config.yaml
encoder_arch: "vit"
model: "audio captioner"
dataset: "synthesized solo parts of chorales (CocoChorales)"
train_examples: 39062
gain_aug_db: 6
time_shift_ms: 100
n_mels: 64
hop_length: 320
input: "log_mel"
spec_augment: false
win_length: 400
tokenizer: "word"
vocab_size: 56
encoder_norm: "layernorm"
encoder_norm_position: "pre"
encoder_activation: "gelu"
encoder_head_dim: 32
encoder_fused_qkv: true
encoder_bias: "all"
encoder_qk_norm: false
encoder_layer_scale_init: 0.01
encoder_parallel_block: false
encoder_moe: "expert_choice"
encoder_drop_path: 0.05
encoder_num_experts: 4
encoder_moe_every: 1
encoder_expert_mlp_ratio: 0.5
encoder_experts_per_token: 2
encoder_shared_expert: false
encoder_patch_size: [8, 8]
encoder_conv_stem: false
encoder_layers: 12
encoder_width: 256
encoder_positions: "relative_bias"
encoder_register_tokens: 2
fusion: "cross_attention"
label_smoothing: 0.05
decoder_width: 192
decoder_layers: 8
decoder_norm: "rmsnorm"
decoder_norm_position: "pre"
decoder_activation: "gelu"
decoder_mlp_ratio: 6
decoder_head_dim: 16
decoder_fused_qkv: false
decoder_bias: "none"
decoder_qk_norm: true
decoder_parallel_block: false
decoder_inner_norm: true
decoder_positions: "learned"
decoder_cross_attention_every: 1
decoder_tie_embeddings: true
residual_init: "scaled_by_depth"
optimizer: "muon"
muon_scale: "spectral"
lr: 0.015
momentum: 0.85
nesterov: true
orthogonalizer: "newton_schulz_5"
adamw_lr_other_params: 0.0023
grad_clip: 5.0
cautious_weight_decay: true
steps: 7600
batch_size: 64
epochs: 12.5
lr_schedule: "wsd"
decay_fraction: 0.2
final_lr_fraction: 0.05
warmup_steps: 760
weight_decay: 0.01
adamw_weight_decay_other_params: 0.05
Rows from block 8 of the audio encoder of a small audio captioner, named by matrix and row number. Rows with one number within an expert belong to one neuron, the router's apart. Each number is 128 + 24 x the weight over its row's rms, rounded and kept within 0 to 255. All counts start at 0. Numbers have three digits each.
Before each expert's rows are labels from the 100 clips, of 14976, where the router gives the expert most weight on average: "strongest on" is what is common among them. Only what is clearly more common there than usual is listed. The data: synthesized solo parts of chorales (CocoChorales).
# router: router (encoder.blocks.8.mlp.router.weight, 4x256, trained with AdamW), inputs 0-127
# up: expert up (encoder.blocks.8.mlp.up, 4x128x256), inputs 0-127
# down: expert down (encoder.blocks.8.mlp.down, 4x256x128, transposed), outputs 0-127

# expert 3
strongest on: violin; note F#5; note C5; note G#5
router.3:136066092134089153125145103094137097099143131132099124142111148102127089152113126134122096152104152168133114124140174182102133127144125117065092114113136163128125116130150142110103140121105168141146129114148184126091101132151102107162148078107098088120120129092155132148137092144116139114152106139129140145155140127138127134158117144119105058131180129157137163121154127124144126149138
up.0:135140152120127088097129132117127131103139080126124087135110121158094143143150137136163192117129137144154123130119146118134104121130116116118138114154128153133126146098125137143081140151122135100087103129118164162119159163154136130129140135127112115102089110120172136131124145120147136119142173097125154123135150154105139141177161115151121151126102127120097150109076076118147125091107
down.0:104122098168114107121124186156080139113140160132169140160110117104092124133159136118116120115101158121151166154086136146145124114137097154150109078117129155171111173126131110070136125116130080114131149136126096142119140096112144118140123162138107146100104107142122162130150103109111161115120127102107106174106136183093176147113130134132125131081119127114093134131120126117151116134094
up.1:127161106119111136094136123112109116087104143119124135139083145154131108138151127095108112123148134118115106077145140116088120105138157166128148110171150122148131136128161118113167132109151108118125148139087090146105116106132100083159099146142146125109140130099097140174146146103135197108103099142114150110105099172122158127145134131135109139153095125139103176103146148118130108143091
down.1:131119110140127121132157146150126116143103083156121134111118112098107104105114145129132096148138148119158128085122140127145109122135110152109079158121140068136093136135133110093145136154110147169112146113112135110101126129153170106113138110104084074187166157106156160101198105122113123111130166099135131146135080117097164117137229090128117144146138157101157145129147137119134102079110
up.2:114105150139108149141103112093105128124191154118101083107101149133132146085111107132121110168104091127084119093115131151141122114103124125143123100182137174180107123102174112154118159133092148109128113104169136175124139137160115128149126084124103115134112117135110134164123119144147091140156114120181161140137112131133110151095131150127126133121168141125111173172152097121129119135168
down.2:143120123096138159121130162111131128092170121156101100082115133108103111153130094120124108156125136144156122207126139130117146143130131108126188113126139110120085158150136095073061117104106126149143119132143117147100094162152158148153145115134129139123115106145118141115166128113090098121130140180189141117131123108128071122125136176090125140193139122111124111166120088136120095108130
up.3:151131145120089096138116116100122111144138132119126070138120148129139130068168146137107103158117140136144134098088106115136152132107114126157122131153133160140146134144167139164164167152105121106087124127105181141155134110150096164142134172154151153090145137124088123134114123125058141120116177110121097144111154132145110140117152120090110120137124139093130137123122093109105120111151
down.3:147127116115181161176117165096138121115124096131127149137144137177114127148121132111146156143118155106107116182147117119120124123113117094134131137151153140158119119213129127073120111118153113047133123136138135142112122135132135131126135138110071108136086113127152132063126143130196149094129101133142190146142137125143171135144155096117125110128112109156109096109127176124139087172115
up.4:127128162130157106131074123119145139132120148116120166124141160139166136141131123132156074123129114141096084076122099112132138132127127114154148117120116101155096142145154134134043117084145105142090085109112137135155128113123112124138132133140112145077123121105124105098114126178128134077107104139179138176149110169119179126118148112132088125138114104106135122123134123115086123143095
down.4:134101199106096130102130162178163124103140110117191134113095132124141108110116115090110101126136114118117148091121114137124116122139132129114142127141109108127150135157120138119118135152186066129175078138106133126096150129104130076132118122207144148134137159111126093145101090108150120143128106159150118104120142120141163135173130133115146131099126125146138158109103162124120157101120
up.5:143093105165110112116109137103149104125103134123121114103120160143113134079113126135125141156160104139159135120067127094146104119129103115093138137096113161136143139139147143087163170105181104117113083135146136123126159114153099143122146090131143153147172091084159173120108088118134110118128164114118088115151145125190139108133083063132130135166154128156124136143105114109161126128121
down.5:161135177120158057146105186127110142154138146129137150124105129113106132121129122113112129116166111107154128090133097121136123121122129132117080134120111110129119147151099140090109133128085132150170137111125130103150169143133101135118138132137147164132160143083147168100139136130189167116133109132090143062106107162120088130134157133105135108123125133141142134120143122130133138133119
up.6:096148125093104129125135149125132126130153151152079117106100116134174134140107130112152162113097096143107127140078128130137097111133100109099140174127158107108116150150121138148076157105115159148143184149113101132135114136159130126152134117129186149124127125169126158104131123154102153093075144129130129120125117168135134119137160090118124118134136106090131161113099120125089082137095
down.6:130119141141142119131118107109123141123140108121191174139116128158132143125123119102122127106142144149088123129157150139168127115118149135109136133134149139128126069121134116094128136141159092090133149123146154117090152154150055174118135124114100115129090162124124176110092138140142124131130141170088101156098139118131153128103166128112139091128124143092116101111171128129147121185134
up.7:151148108131100158134132095122129130178154132105172141127157152109147146127146131163141126106107118113152130124117116083109149119115146125151130135139075100120101089093138168134065123155130077109100151125105148143127158146099103094118127126123112161113150139129157127132148127142092139123135163146088107118131208098115101156140148097101172150127126140088132128150110127136129136141155
down.7:141134160156119106105118096177145123112145089113132075132145139113132129141108141111136102133142108131106144166113101110118125119120150137102140131128192120174156216123113117138135123134145109121125100118129151151138132125140131086114128141142131090125156178129101125118120149149094105124127073134156164159113060106177087132095149141162117127141145141104089111127114140140121139077123
up.8:107134152116091135128107144090128148112154156156101137109113126087099122125134134138128119093166140123119124144109146151135119165154114141169104088153183114136116157184106134191120154144145153153143122176151106132144139154129115084113093122112147134102117098129140130161121121151112158118109128144044106103110149147147124130169071093148103093106141082171131138099151143118111146130143
down.8:142142200127101138125109126119115122204136104126161120098079131126141124129147116115123132126075129098128128080137123148105118098099127137143127105146139087128100108131142087118157133133125119082036128112130133160102140138121152068136110100129161170127143095119142101119140113130156123114127146153142117116125148118178111136083133151130121156118115101139120097145143128149143174103130
up.9:158128132128107120101143163072131095139119100126153146098129120123130136129127143167147101083123087098130148140164090108111126134100120116090148111128133098143164094108102082139145142135112110099127127134113100105129103109121152133138158111120102154097125186110168134154157087103101118121130096090133111144115133113133132123122147094107144172123108157133128168147157157157165093139141
down.9:113129159155120122140142129132114146113152116155099114113106128126124155172140146139138211129182134124160155137077160142117127138113089144133107113109140159127111156135134119116096145150156128151101156141142134129166183118154145139127123117122180130145080169117139146078085145148109163164135130136163097133151126166094094120113096118154146138082150114160164116059152095095136137152115
up.10:151127142119116079107089103146079127112194101121142131151122137139094139114107125091092108135163132097146092196135125154127131118154117109099104103142100134149149114152154123136062078140137101123152119178124118137134155123132094090133129135124126115118202133125141140139106136137163135109179089105133151136162131134094141109116114149118129109104121114097127131117068123141134146151144
down.10:117118151128100086129144169097134110109127126117128164168162135136137158139133124167127091152107113125134133098195132121128124131145143136114145140127081130164138121129141120100149143122112126139102105135115098078125105115156121138075140122114128181131133141124145179133136132134193109161126064102141121123142112170113140100090057181106121143133129091132120147080126109156149150179120
up.11:104123144123168171136137148116154138109134104164132149110128120130120130156126095105125118205138133145096106090112151118126122129130123130120145114140110124108159114124143121098117106134173100144184130124109126127132082137135118138114151114162157158150089136120118163092142101188145133136098086171124166130131164158139066124148131144148086161108130153129108124158128134137098080160143
down.11:128160132124104166158143105116130134107141189116141160142128133115158147117136088124135131139165122144113126131113122129126130124152120111150132186132091100115114125102133120109134131127097116119137128131140178165105107081101080160103120105117126162156131132129098090139095131136162129130115133130184117149109166136123132132084129117080145218156134158148099153075114144119124176110118
up.12:108138132140077132144162118123111172111135116174128094154128130103144115120127147124136135110132132154136113120115171147110094180134127118115085125115174111169102103138112146136117128120148110132147103100121161133145132107119136110148118148082123099103098136171112122112154154090125158130136166147104130134171138170123110123149116136136119103122146097094106150116101103105130127139136
down.12:118149146152125195142109179113123131118136107124150147140158134127169134148154149103113187136082132144115123121150130149164142124125130140188147143120129114137130100106109168174164119152084124104134130148155140140124173148155108114162086140167114168105152118143117098085109113141183129129117153086091114138112144075127131141134146158186127108121106112076143067112092088158141110159125
up.13:077103097132113159097130081093126153091134152106084113122117129154167100106125119152129130119145076121113110155115150153127149141130159117085153105130132106150118139141117130089146138085107142113177162114151076118176085140131124204162122121109142112135127123137118160164146145119132153134142090113167107128160113166166117129088103112166145136158156158088126103164179148133095152123151
down.13:114128092165145124125119172136122132172087174114115167093129126146105121098099133102127116120151108097142126144066112111155140136137136130082115120124133118130133172147127118083147127142089115096147142137124121128140154147136155183135127121116199118154121156117120146113104150109125135105125157133155100152125127102180150125088140128149147098132117101094137132156092115131122115158126
up.14:150131112109125149138153082136126087111126108085156162110128100124099127100132142088146119125117063177167155116134134127144106094150077114097138117172149164119135112130151185069100063146111125118115075124138160135149095150116124171102103134141117169165144101139100143118117065131130137131127152108114103150147133144111125130149126082109136157144138114153130161117165135135135135133139
down.14:137127136150135074142085156113134128130118115134098120107083141155132135162136130116141179138097129104122142101137146115093138160135144123119141102152150162113101082141131070133143125091113171126145110141104092140152076103159134106130150145106137155128126172135123178085145123150116110131128088175150128125125107165154119120119096137160147135117116096096129148127172140122100155101127
up.15:189119122097154082135127105092157107151135117136063142118101160128105101114142139141137127137149117133110118126096181155133100120130097109124154084120153155131093123130150130156147143158174136132128151166093129105125138107148074125126142136129150189109118118147123143081152107128100114114152187117106103114132145131105145098120103154130103155125125123113124152112134111106109135129124
down.15:104132114111114101123181129096133125159138066143092074139104124149117132066119135140134137104072106135077133090117136121151125131132142148198156110138108126146140071117091080119143119163146161141136157138136129149116130151139125120146141131122133134135091109120114154108129116138114128129151161143103170141137165123105155114066142152106137123152107156155111171059143116113131117117138

# expert 2
strongest on: note A#4; cello; note G#3
router.2:130154136127179135109132128143127113145148160108166191147123127123147156141144121138126189097110144114059132106121118181188117153143102129172159101128139102136147151090144073135134116104173124125082106140111119112110158150117130105115101127127105120108162115113105101153142150106114134134112173141103086094117124158120133117133113097145129164110122145122142126121140129138099178139126
up.0:133151103145077139184114139155126114106128141102137117136115155153071116103119138149135103111148149148139071120171112138093163150132157166131099168120107129126105123143138166127120075122120132140146133132155131138123155118090107161112140138096147159113115124137156156130145114148146143093153097102113134135125113146177230124132097154095126152120133086149122138158114166116117097132134
down.0:131129106153132109136146113144135123130131098134138134125125116127123140132130085149110131082097123137193150159140119127131114118162109124161075105131104115123131171147124101133116093172116119058071139128130154129133158163161096167101122124102168162091209067104106189144157140112147091118119133158130122152153146139116112131093145117133134115142146124100100106098121167123121120098112
up.1:137107122144102100130137147090151107182124118156150106153135116120124138094115121119072085123135133124176142161122107102127123123102132127119098112105120141089089132105143151135170135121104089177081141140110130109134119160146127161090118142177147148122145156101163132132164145128099144147121126131144138098145121084103134159113211117143160087109151155112136114153178106180156126128152
down.1:161141119159152184131162111163116140124112140143079147139197127105168137106117142133122182127114137149148150083082111113126126134147143114153120120120136107098109116122133137149113129121140130067130135130139107116135137081133127100059137129106129085131144073129133066150097098102157151112144108115108091152112139159162148115177103126140143125108135070156146124155118099112117100100125
up.2:121128179144158094152126142117140093116139177144103149145129142127088141133126114097111149125189175101072130091133153153094079160135108123166116139150110150148152172088128132106156146135128133120163147099117156163134096143112127153123103087106096143121127117108139138130142137134130133087128142134129093161095150148174109162115121127120094122120117128124131160128156166136130112103148
down.2:119145134103151145121168072115124122131149073120172085086128097157160132150125129112130122143113100139122126117112121134118122110136139130111140130134171109123089081136120138164104136134074151155166092110120160100115107086170131128090126153128170105108136113171116121120102130110084138163101118180124139097130128110121129117127150107090153175102114096119109129125098171129120173129121
up.3:157137159194109083151110104152120134106155115146075185111113148113159105103135102140160122128136104110110131101118138071147153126113087090096124177157140123141109111101150123152080129123142109139151124139104105115109130108142170146180130114132122138113104141124137132156123119113144125112151099105119131138108078098147101137170132136154109136108138122136166116120103081153129146130130
down.3:146126120121110127118112179096121130146145111116174083118125146141166116123125113146136181121132149165114116166098127125137114127133144112151113165125132140119072152151142096155103123121149078122157135133110130131122130126168174157186138135113100120133125147134125129146107136138141173104137094147131137108147064153092161129181097102139128139129132109078147083154117122108114143145120
up.4:108144133149145118117129114133113106124153172113126162105114057162133118091114089144077127171089115124147149137118111143125121115152100122135152109137050097156136125115140156090125115141130111068116139116147172165115089089121112126131153100141131127124154124126143123087145141138140114149111131157092112097134142123119111131131138130112136098164113157175142146140134158082072156091117
down.4:097146075109135119148130092062148136147094144147117131152141100169165150127139122100167125120157135123119118136058110135121140142116130122102075155120097140109097129094138126162115127101185180111121125129126081112136132119093146151141130150118147168124108098151099114081094159134148132143123120101110141152136118123108153112185161130122128125131127142163105112119155167139144102156133
up.5:099117130116130181092176173137151131092147142125087131160123148137159124141138149164119130128121097131127127155127173138122132124139097096129122120106165128113114101116098130160162173168094133085133102086143155094107097098119137101103124119098079077130127120078098131164136122136064148121140135151142159107106147135191138123138151171100111114090103127120113134132144144127162126153118
down.5:145143134116154155118137165089174139142122140092140159141138117104118114122114156101126121118149158118107108117118144115147126145149127127135122125140161050103088131116118102104111146112130090170129173116124102130147168116156107114146098146104123169114148141128138131172146137137139154132134119155155088143144119138093166138117197067136119129103107118123110096130111094128126100169106
up.6:177163116136100167125155148076128140099085128165116108113157082096113098135129129147140102139118085120135114127158140128121128138139089143129113145055137157123128108123092124121125158133129147098108137125159133113110108156116145157108137139108124116138137138072136188144127129200081132095153145107178151079131119133138114091128120157095136125091122108099110113116097168143155137147132
down.6:111112089096151150115119137128128117147099163143142120104139139143133120152122145110097170153116121185105153131140117127134091144147105144114099147121121076148124096138121120093098148141102182104133110132116138130153139096125138172107133123153150095132093089146132161141184148126140064151129118126127079117090128140134158112113123106127138171145108119160124135118183118101112118153144
up.7:075112153185080134130139157172148091111140133135111112095127120159123146134168104177120135128152134088126111150172119117079082136105128128095112099159108070102170135184086128099135135118144122123166084146127176117156113100158130094124129121085106155119105137137103148129159089126106114097116117133176136155139130147112124142130122133133094136125150110122104095137185147104142131117137
down.7:120113137168108157071129093144162109153108123123109142144123137116090119148098112138107162111130142121182119144148154140106115144138131114092126163128173169137111117081123132109216132109098191147113102120099112104133167119132117107123121160113120112146099114113124086111127124098174177112143087125089149117155102137085116112133116140135137124101121135136114163121158145119149160136136
up.8:171106136110074161125107124094098165125130134139142093097167136057140131115161099111174111100132161144139144148170150148145155124143094125100088143137115135118141121121103131096090111124089126142138130096163140154127155150120146135157117114170115149141153138097139136170141106117106165148104145139116081113158145089110137146094135166179111136132096154125131124136124116146144125172093
down.8:133143112155149255113135090108111132086143104129088109144131122080102129115124128117125129116145138156137154139123129132108133129135130104133081132135173070160137116122108144178157124131145118151102114136121132123108163152133072132134119123123203116151109101116138113127149127127114139135127143128140078119124210154133139137136118149088106160111127118155130187118133107107101175139124
up.9:142097128097121152150088118105129110119182105118117089074136122140159142137115118147154139103174137118103111152140148128118152113085151101114102138124118136114121136118170121093122133142079111168120124118135124109145124119205205138101126089143124089134126168142164108119166110081154148098150149158137126131139138131124174119107129086197106103109142159116126143128113102159126167098156
down.9:146123102120115160136150100124141123214168140138082101095124136145106135108102098128153131175146117132166130148109122121108137127153128102098074162131126125162125121126130094148094105145155103061152158116110090149120133102103130128145109146087122089135125150137144082117150120142116115150138148167154165122135056129134116136108119088121134120119127142152119158152170153112120178121146
up.10:110130146108133088137166140162112107094140129108125134156114099119111131137112131151132076121127173134138107062104109111144143134141096107109166099088101139077135085100115121138111154122138109118159148151133152146159137087109138114145129129152139192135164135105156111138137134131129105115098120155148150112116102156162139145169130169123105152166115082130118108147125139126139143137109
down.10:117112134151146145110083123118165125142107075118132116144117128125122143106105122111141137125131097105105074162100130144127120133101118141173161137131146091136155147116132163168157134112131103136107124138130117138158147111078137134127135137127116061124172138138129160157090140120131111141113111124179152114103113188116101140074092080123153164140127129141113136125148105141129163131115
up.11:122160122154129129123131136157128099103160186123132149121103108127084113081100135109087129154116115115136150063079124130128110125166168117100150168181110135098113116129190162132092167104100156094117084139135101116113111096112139116086113152121127114131126107122128142113119077127126089096103093144133142123117167144164101134145107080094150153178123165120130134140208163118123157138151
down.11:114115106134167163136133118121129142121107085152090159162169127106112121166133171140116127120133129142101147106124119097141110111131139116156140123127149156134134111112105108201146107176076124177108178150137189133135115099116158127127129118118206146115119096146113108153157116133158126158124147142184089104163139119136116144121140154109128152061121121153145130110141120103142113108118
up.12:137144118117138091100093128118122150116100113130127101152154123136050109130165158151132120138153109152166143119150127090127115124172138132120076099140112134159119095118154108105165134123092097098086135151092162125127120123149173183122119173099144115099158151130141121164110162130118117159144095100096148141136128094136146123086126112160150129111099115130098121124081158126135126158153
down.12:134163140100132089142122098137135124159152167137167144170120136131117146074130139116131050145166132146156099140129107138125108133117108141122156126126119086137125127144127162141131107127127143108104126122138139126113073133129105121156123123113152120146143123167095123120138141154119102126118148140172101124114059109093131122116151066168140109119122155118126080133123129139104085120120
up.13:124131129125135139120108144161144139144097129104186150113107101141182102077113120171142110123160113152126117121068080109174111129128135105125127108113101137169156141122149110101131114137125132152114132093143141136108115129162129114134123129155135176083141130098090158146133090106161162120129112124144089087134078116192143147060140151136108158070122105097147125105135073106091129163125
down.13:110127114192086120140102138153126130151167088140107112174115131140115133128120150155133146144134141112149111159132114107167129125140117111122139148133155131100122155131101102161170124112102144168157111121135127096109132109110098143104134121089174168146139155123122118100145134140180135151128094140131167139118153143124118129189128160135154155093122109156132071136106121117096126179154
up.14:139128131154091162115125147118116159119104129105134135093127112146125144142140145154110159129141123144129122090113107101142114121116112146158136159156099114092090104108115126141127178096143130116143089114132116085179095183132107108126139117144167117123121135159110127152092131141139104126108100125126157105121116146119122144098122163092143134158140104128106127162116155099126157113134
down.14:166104142137088140164137163164131130147118090138150131141113118125146113126158158152145111105076130100123112162114119106134118154119119102144082157141110201131089142152140183138115110106157132153146142119135092104131144133130157138136169153089181129146177150138135117157149133129163104112144140108132107098099114136139177128127119129109152148162133137126116173163135135102104155152143
up.15:126139152135150126154132104121127110069109121103095114123131134128080149153098121132112133098106146144131120106141112117114137126111135104131140122152137109098159113145126162100124202116160150096137126115139140103152092127103051109095134126165123060138124166094159156161136086138132129130172119129118193163133133158099098111105153102133131115164134147126124150142175125130139104148134
down.15:105160201125128142112104125166137130108140130127092093133166141123116137125144145144146175131147124151119134096137110146186128131133156122124132116129140174113088114085153132140141158129135107123146158139113099116094112097142115160176124130150107149115119145158084150139100150121104116126131120118169096151120120127123170116129121123136140128074115148158146169128134166120111122163133

# expert 0
strongest on: note B4; oboe
router.0:116119132123084123182115162128109133175126138189105065121124115143084106134109092150141099122152105129157091132121125087052150086098156118112117126149127158125117107173101122144136121121095108126135131135135117107176146119112133129115140138106135135172097129153115122096112170165162109134132091115175169169125168111116121146112149143115146117123103098122109130131102149154107098107128
up.0:143145141114066142144091121163122129150124137167157115136115129134119108094104110111141096122121113097148128114133133121131147108137125147130131160118133116145100099106138129160106133103152151141122156128122173116131116117116140193130178114125137081081136146109125144130143119123097121133129113129122127117136135085139131104149148155099135125150138131150127152145155099136116141149128
down.0:116087127124117121122125135076162115133062075125138164142112136149122159086122136134120115122136156128128097131132138141134117135130134119143169123122118136150124084095131161106108128118146121162115114166110130123098122127094141129156134122135129112152167142133135140177172099119142175136122116137105073120127112124164133105119128190130134125136140102136118148119171098124102106088124
up.1:153103096087129112117101103113129173137102132159153135131135144157114113123115100134131106121124200155159133081098132131130120122141151148093116112114154125129126162127137148076130164132115143154168151113129134107084164182106174130145109136156147101167139171155177140104117147131142150144120138141119135112096115130083055126129102068145159138145117115145122137099142164065128137140103
down.1:115124135126127109126104155189116118117162109136093100104091127087072107144111101157123119105119118108106136100141161132127137127088139132130131173124164166099140138132102081127080125139081138126094189137156159147146168127135062157145160149171174138095146143086146131105143127116129075137126152145125148073159129175145150146131148078114109158119117149108112133141124145120137146209105
up.2:137147162128162133114104143156134153162119122121096121143121082164075130115140152085080105123140113145147190107119092123112136138156106117095102071145082121113131160112126097171117134129105114132138100094107132112125164126134116132095124152105083120122140155172084130142124124113156123106141107136120148112172080138080118129078124107130149122181140143124121121152174176137141151087133
down.2:139143133119133082100136113152104127137097079142188142129117135149146136173096126111125143147153131111137172106130115119095132126114148126110147155127126110148105153108160158119163128146107132100168123117126126131131102153132134136113132138155110148126176115117129110068138110123159128134149123148155146111154149079158103153104109130123140119134138142155140132124104169161102140171122
up.3:140081144154146098089130130158070142125099104109086161088136107128134168151139129130137130116080109137073121102141146132121124114118126152143088095105136114124142165143163142134125096173184132111112168148097125132150134114148102116133173129153150117108165156151102135102116130081114150142120105151152102150114116086126120114147121106128178180099136122121156122165118160171115147142140
down.3:098113124114132138117116096091143131106122164137144116112128135110143115125157100118153126107114136115087095183149134133101141113160124149136112168125163111132136111105094149179124136107095175134123150136121120124133124121127163120175114152105076115117133119144141094105166157148173157150121120107086094132126157122088101111171138127084118120136133146074146098097126095132108139139143
up.4:125132157124141121146087133112118124050111153127167180081116156158085156148108148148154198090121120098138127147128108107128129136133097131140113111149113114142126154136082156131134165126111106142082130121131103131153134136154137145111131144130174126125129108132141114137173125105148113151098156124111108101136141147131127134139142068196114111145109141119119142118136148125117166144126
down.4:127141097130135097129129096149126126145111060106130151117143132129138154075105107158131140134149123146107126124106111120127102137141149125149153141120130101141164168145140155134164139150145121131131112122130086130140084111115141122130138119108050139180155097096124162138108116136111137117140136108132104141137113095100099144117148098088135160115104151139127135157108118122119125132139
up.5:171132105125102104094146170142143133129134138121080085110128158111137130132142146144169129118142070097115137140113120105138122119153096094171161097128156150150137113101137152113105165118134110106134143142114100106177129110160155093144151120176108129166140138128107135114136110097125077172116119138105069140130136115129128100107157057139128091153169144114143114125113141129145064131191
down.5:150143105169131089103141143115135147132124068144170130108141131143132122109139114102140094117095109173145089195140114160103134133132122113131102098121135095079126075131107164163150141108145112121137096122117135136140107134144093149049096134088195136116109133143150132132145125120100140137126131114148161130110131140092143141135120143126122120150121122147110087144155135127113130158149
up.6:110130124127103125109109123112152139131131083092079146137100116128155151135140135107156148137170091132199133118062128091104128148121132140132132099121124121127101135181129157126113126114133110140081164138122095111190121134139112105143134170103116179163178106117132133162151143131103150139108129108150083119139103129172113164070123099159164133126129135147141128148180115150085131129108
down.6:115116128160129158119123056143102121209145148112119179172110110111136155098111154113118136128151140138124117143088129104146130132130129122083144119123115163113128147152149083106144135114119146075133127127140151136119101128151173118114130106146115163089139127146114095144083131129147223143129143151119146138117128211142095126123138143171116118117120109144154106180119098163122094101127
up.7:148128138146121105135170127112079120179127123119156148124108150082090092143146140127104055154157131138085123082088145154120146127139141114092125144115085093173146137134157113159128164122117141129171103131152067168091118121124164086142122085154176110168097147128159111133143156097109158130106091147158145141141155134123147125151116105170132150134103156106177168097121128124112167099100
down.7:100130108124104112142133178119083133139123136133148138112110129122158132110126132146114158131103127106176110106166108166121148129123163103127128154135165145130114154133144122109108138101123112091141148130134140140123133155161120156092125129087097115120140127133138087148151121140111094140128090139110130117137120110201129132053178106133144088123126095142132096163132150101144135105152
up.8:088114151123141111163134095140142152102164165077114131154131165134134142141087125131117130117132131126145143164115130082150152132174125105144141119127131152116148123100137141144088138147094119080101161143152117169166104119130082087172136121075177146125112123095062143109120137138155110098134108121109154118100107143142182131121098109090099072142130098074123148151147193139127140117109
down.8:131114156151095194155160137126127107135098082138126112179084134138148127172125155118130168132092116119105107081133138142128130129130118101113113197129124108113111162171100114136116141133143142162106134134115117120120150130130129118130124117126138100121133190099147147082125141127133126130122097146100076140155134119120103130190202106157120125106146153139112132157162080105117163150132
up.9:147144143155135110129091136090162133114147149205119174138136114111129132073146111125124079121125128121095132145128149108108088130130142131092141171098110117091143094105097129115139155115143126186087115097145179103118125169097168097109161140137146161126148163122121187136140108141094145156109148099144095149104131105106093144108113155109122111133108128159090147206098117122119121144117
down.9:123103096147083148126104134139139121178091162129092092157153123112109134143111102142154131118099129125149092152128137110104140152179139133119108129099146125144124120127133171132170116110115148118117121126136123136100147118091132125118120112129097079182109076085126097167152111126120097110117126092096163115126094166170141105137169117109109120110140105117144171088120117146108181081148
up.10:152116192116158122147133133097134133135120106141089118134141187110137126097156140104126147180115154116148124134157122132104131137101126131107109127119142121093122114125098101169133121159129099097112082141141139149152138107128118151141123131120173150112133134126144144109106147190134163144122099129083161144118101131161136123114124128127069070099142080123101130140118116099114061121160
down.10:121135111089136143144128141133127152124109109099122101083097139140117130114118092105146127107098121141125154160158107116134125129122125112146144201130113179139143164119127133118052136148104115159135111143134162115127108127131149134089141128160118081085151164091133106090127149136108133154139123133159153118185148178096123138169143169120151164124135167125115111123096132099120153166140
up.11:159111187085160159119109141130149129156181130116158134129107106141166112080109106113092132118112107118085165174121157136109171116176154100112140096154130096150066118115097073144112142111114157060118134124131129160081131130138106140125144136127088111165127124106121100180112128146114124105132156142130116139097152133157117125092122114145148070120131160142118119157131073131124130084160
down.11:147122136112146091099121136149165131143130119113142188139084143119131119137112127124131131137163172135167131152151134145128131139097146105099160140135141147108120114101156148046103135134127119103090136133100147127132131130121173103125117107129120123123131099113122082132147111124140112115123112116137123135156103164086092132137157127137132145111138121130128136155120069142139174142120
up.12:167110127103113100140108115118165127162114118169091133149129066141139135136150133118114081136102157153155111107146163112110136128126116123106116174132093124104108119131118142141134097131165130144072139108136110131117086133114160054087167143128199102117080123156122174146121104141099109140128127111146164105108199094109097136139107100159118112131138098145107111115106113121140130146116
down.12:135113150129124159102127076112156128117067152152167108152086125132090135086116173124121111120134139122123118155118151160102129112101117110111139157120100166128147069172108169140121148136122160152165164135148117100121154131144110158134121148121093100132169155114132150099159121128136182110149128125126114150127096151105167123116142140094155161157134147157106128048115135139156125099134
up.13:160157138108140159093102156118085165097073094130124167100115111082135097162143119082096157129139103123122176148125144137121147113115135172151160130114126083152099140135127103134103143137169119076116085124119159141134174130124152115107154145103097105122177126120108086150122155124155125111142095156113112136131090151111118145150139130147115132102072121132170137116143112106106161184120
down.13:130128143114106096096143100106131129164105137124205166101146134164133121154140124144113115124124155126128154110121130129144147139129145157148142153135176097118141144134133124111096098146119115193075122120104141137126152132165185121161112125129164139134088137094135099101125099125144156106139077137089061122123077142110135110116139138184123145110112134087129124077169123145133167141116
up.14:154122135103184108092062064146109123145100091110128063142145113111146140091155128147107116133131141128108138141138133156121127107171157137195158105137071097122139146077144109131147154119129147099101107117104122141115137157125118134080110153121084106142138149119107106156156123090098118169129138116088074140137170137125156117081160141149123143162113154110118077156119122134171122153160
down.14:136121133139122036113120111128156128160136139130081088079123120139102110114146091108122131166127118126169116153116124130123108137124118148163080145129134157122089143078120095139166118100142133072130112127137147152109134147177109123104124103113142203113145117144123172123092116155109185103131153152112129163088099061143118142076109082157112108147133112145137140139162178141156110088125
up.15:080137126149074115194105170113101144137117149115173091189151093160145123106136122135139149107144133144110129104119146169118124137121099136163135156146125131149158091139143140092107103094125135136108173091147132096128153143123129147145099117138149133129171105059124158150139090112049108129121114127132135115135101188126130124131145087109114142140128112101145149151140137119125150129121
down.15:133118107065099149146136082126136127112126137143092137164089138123162161096125096159130142100133143077102080030135130130106126117136115123146144166122118107146111085096128105135172133140163109147110141166125090132111125106084097081150148126149090121153116123172114146137138121124134079151151151136089143139172113152149128120120109115152138136144122142167142107130090109112136150067145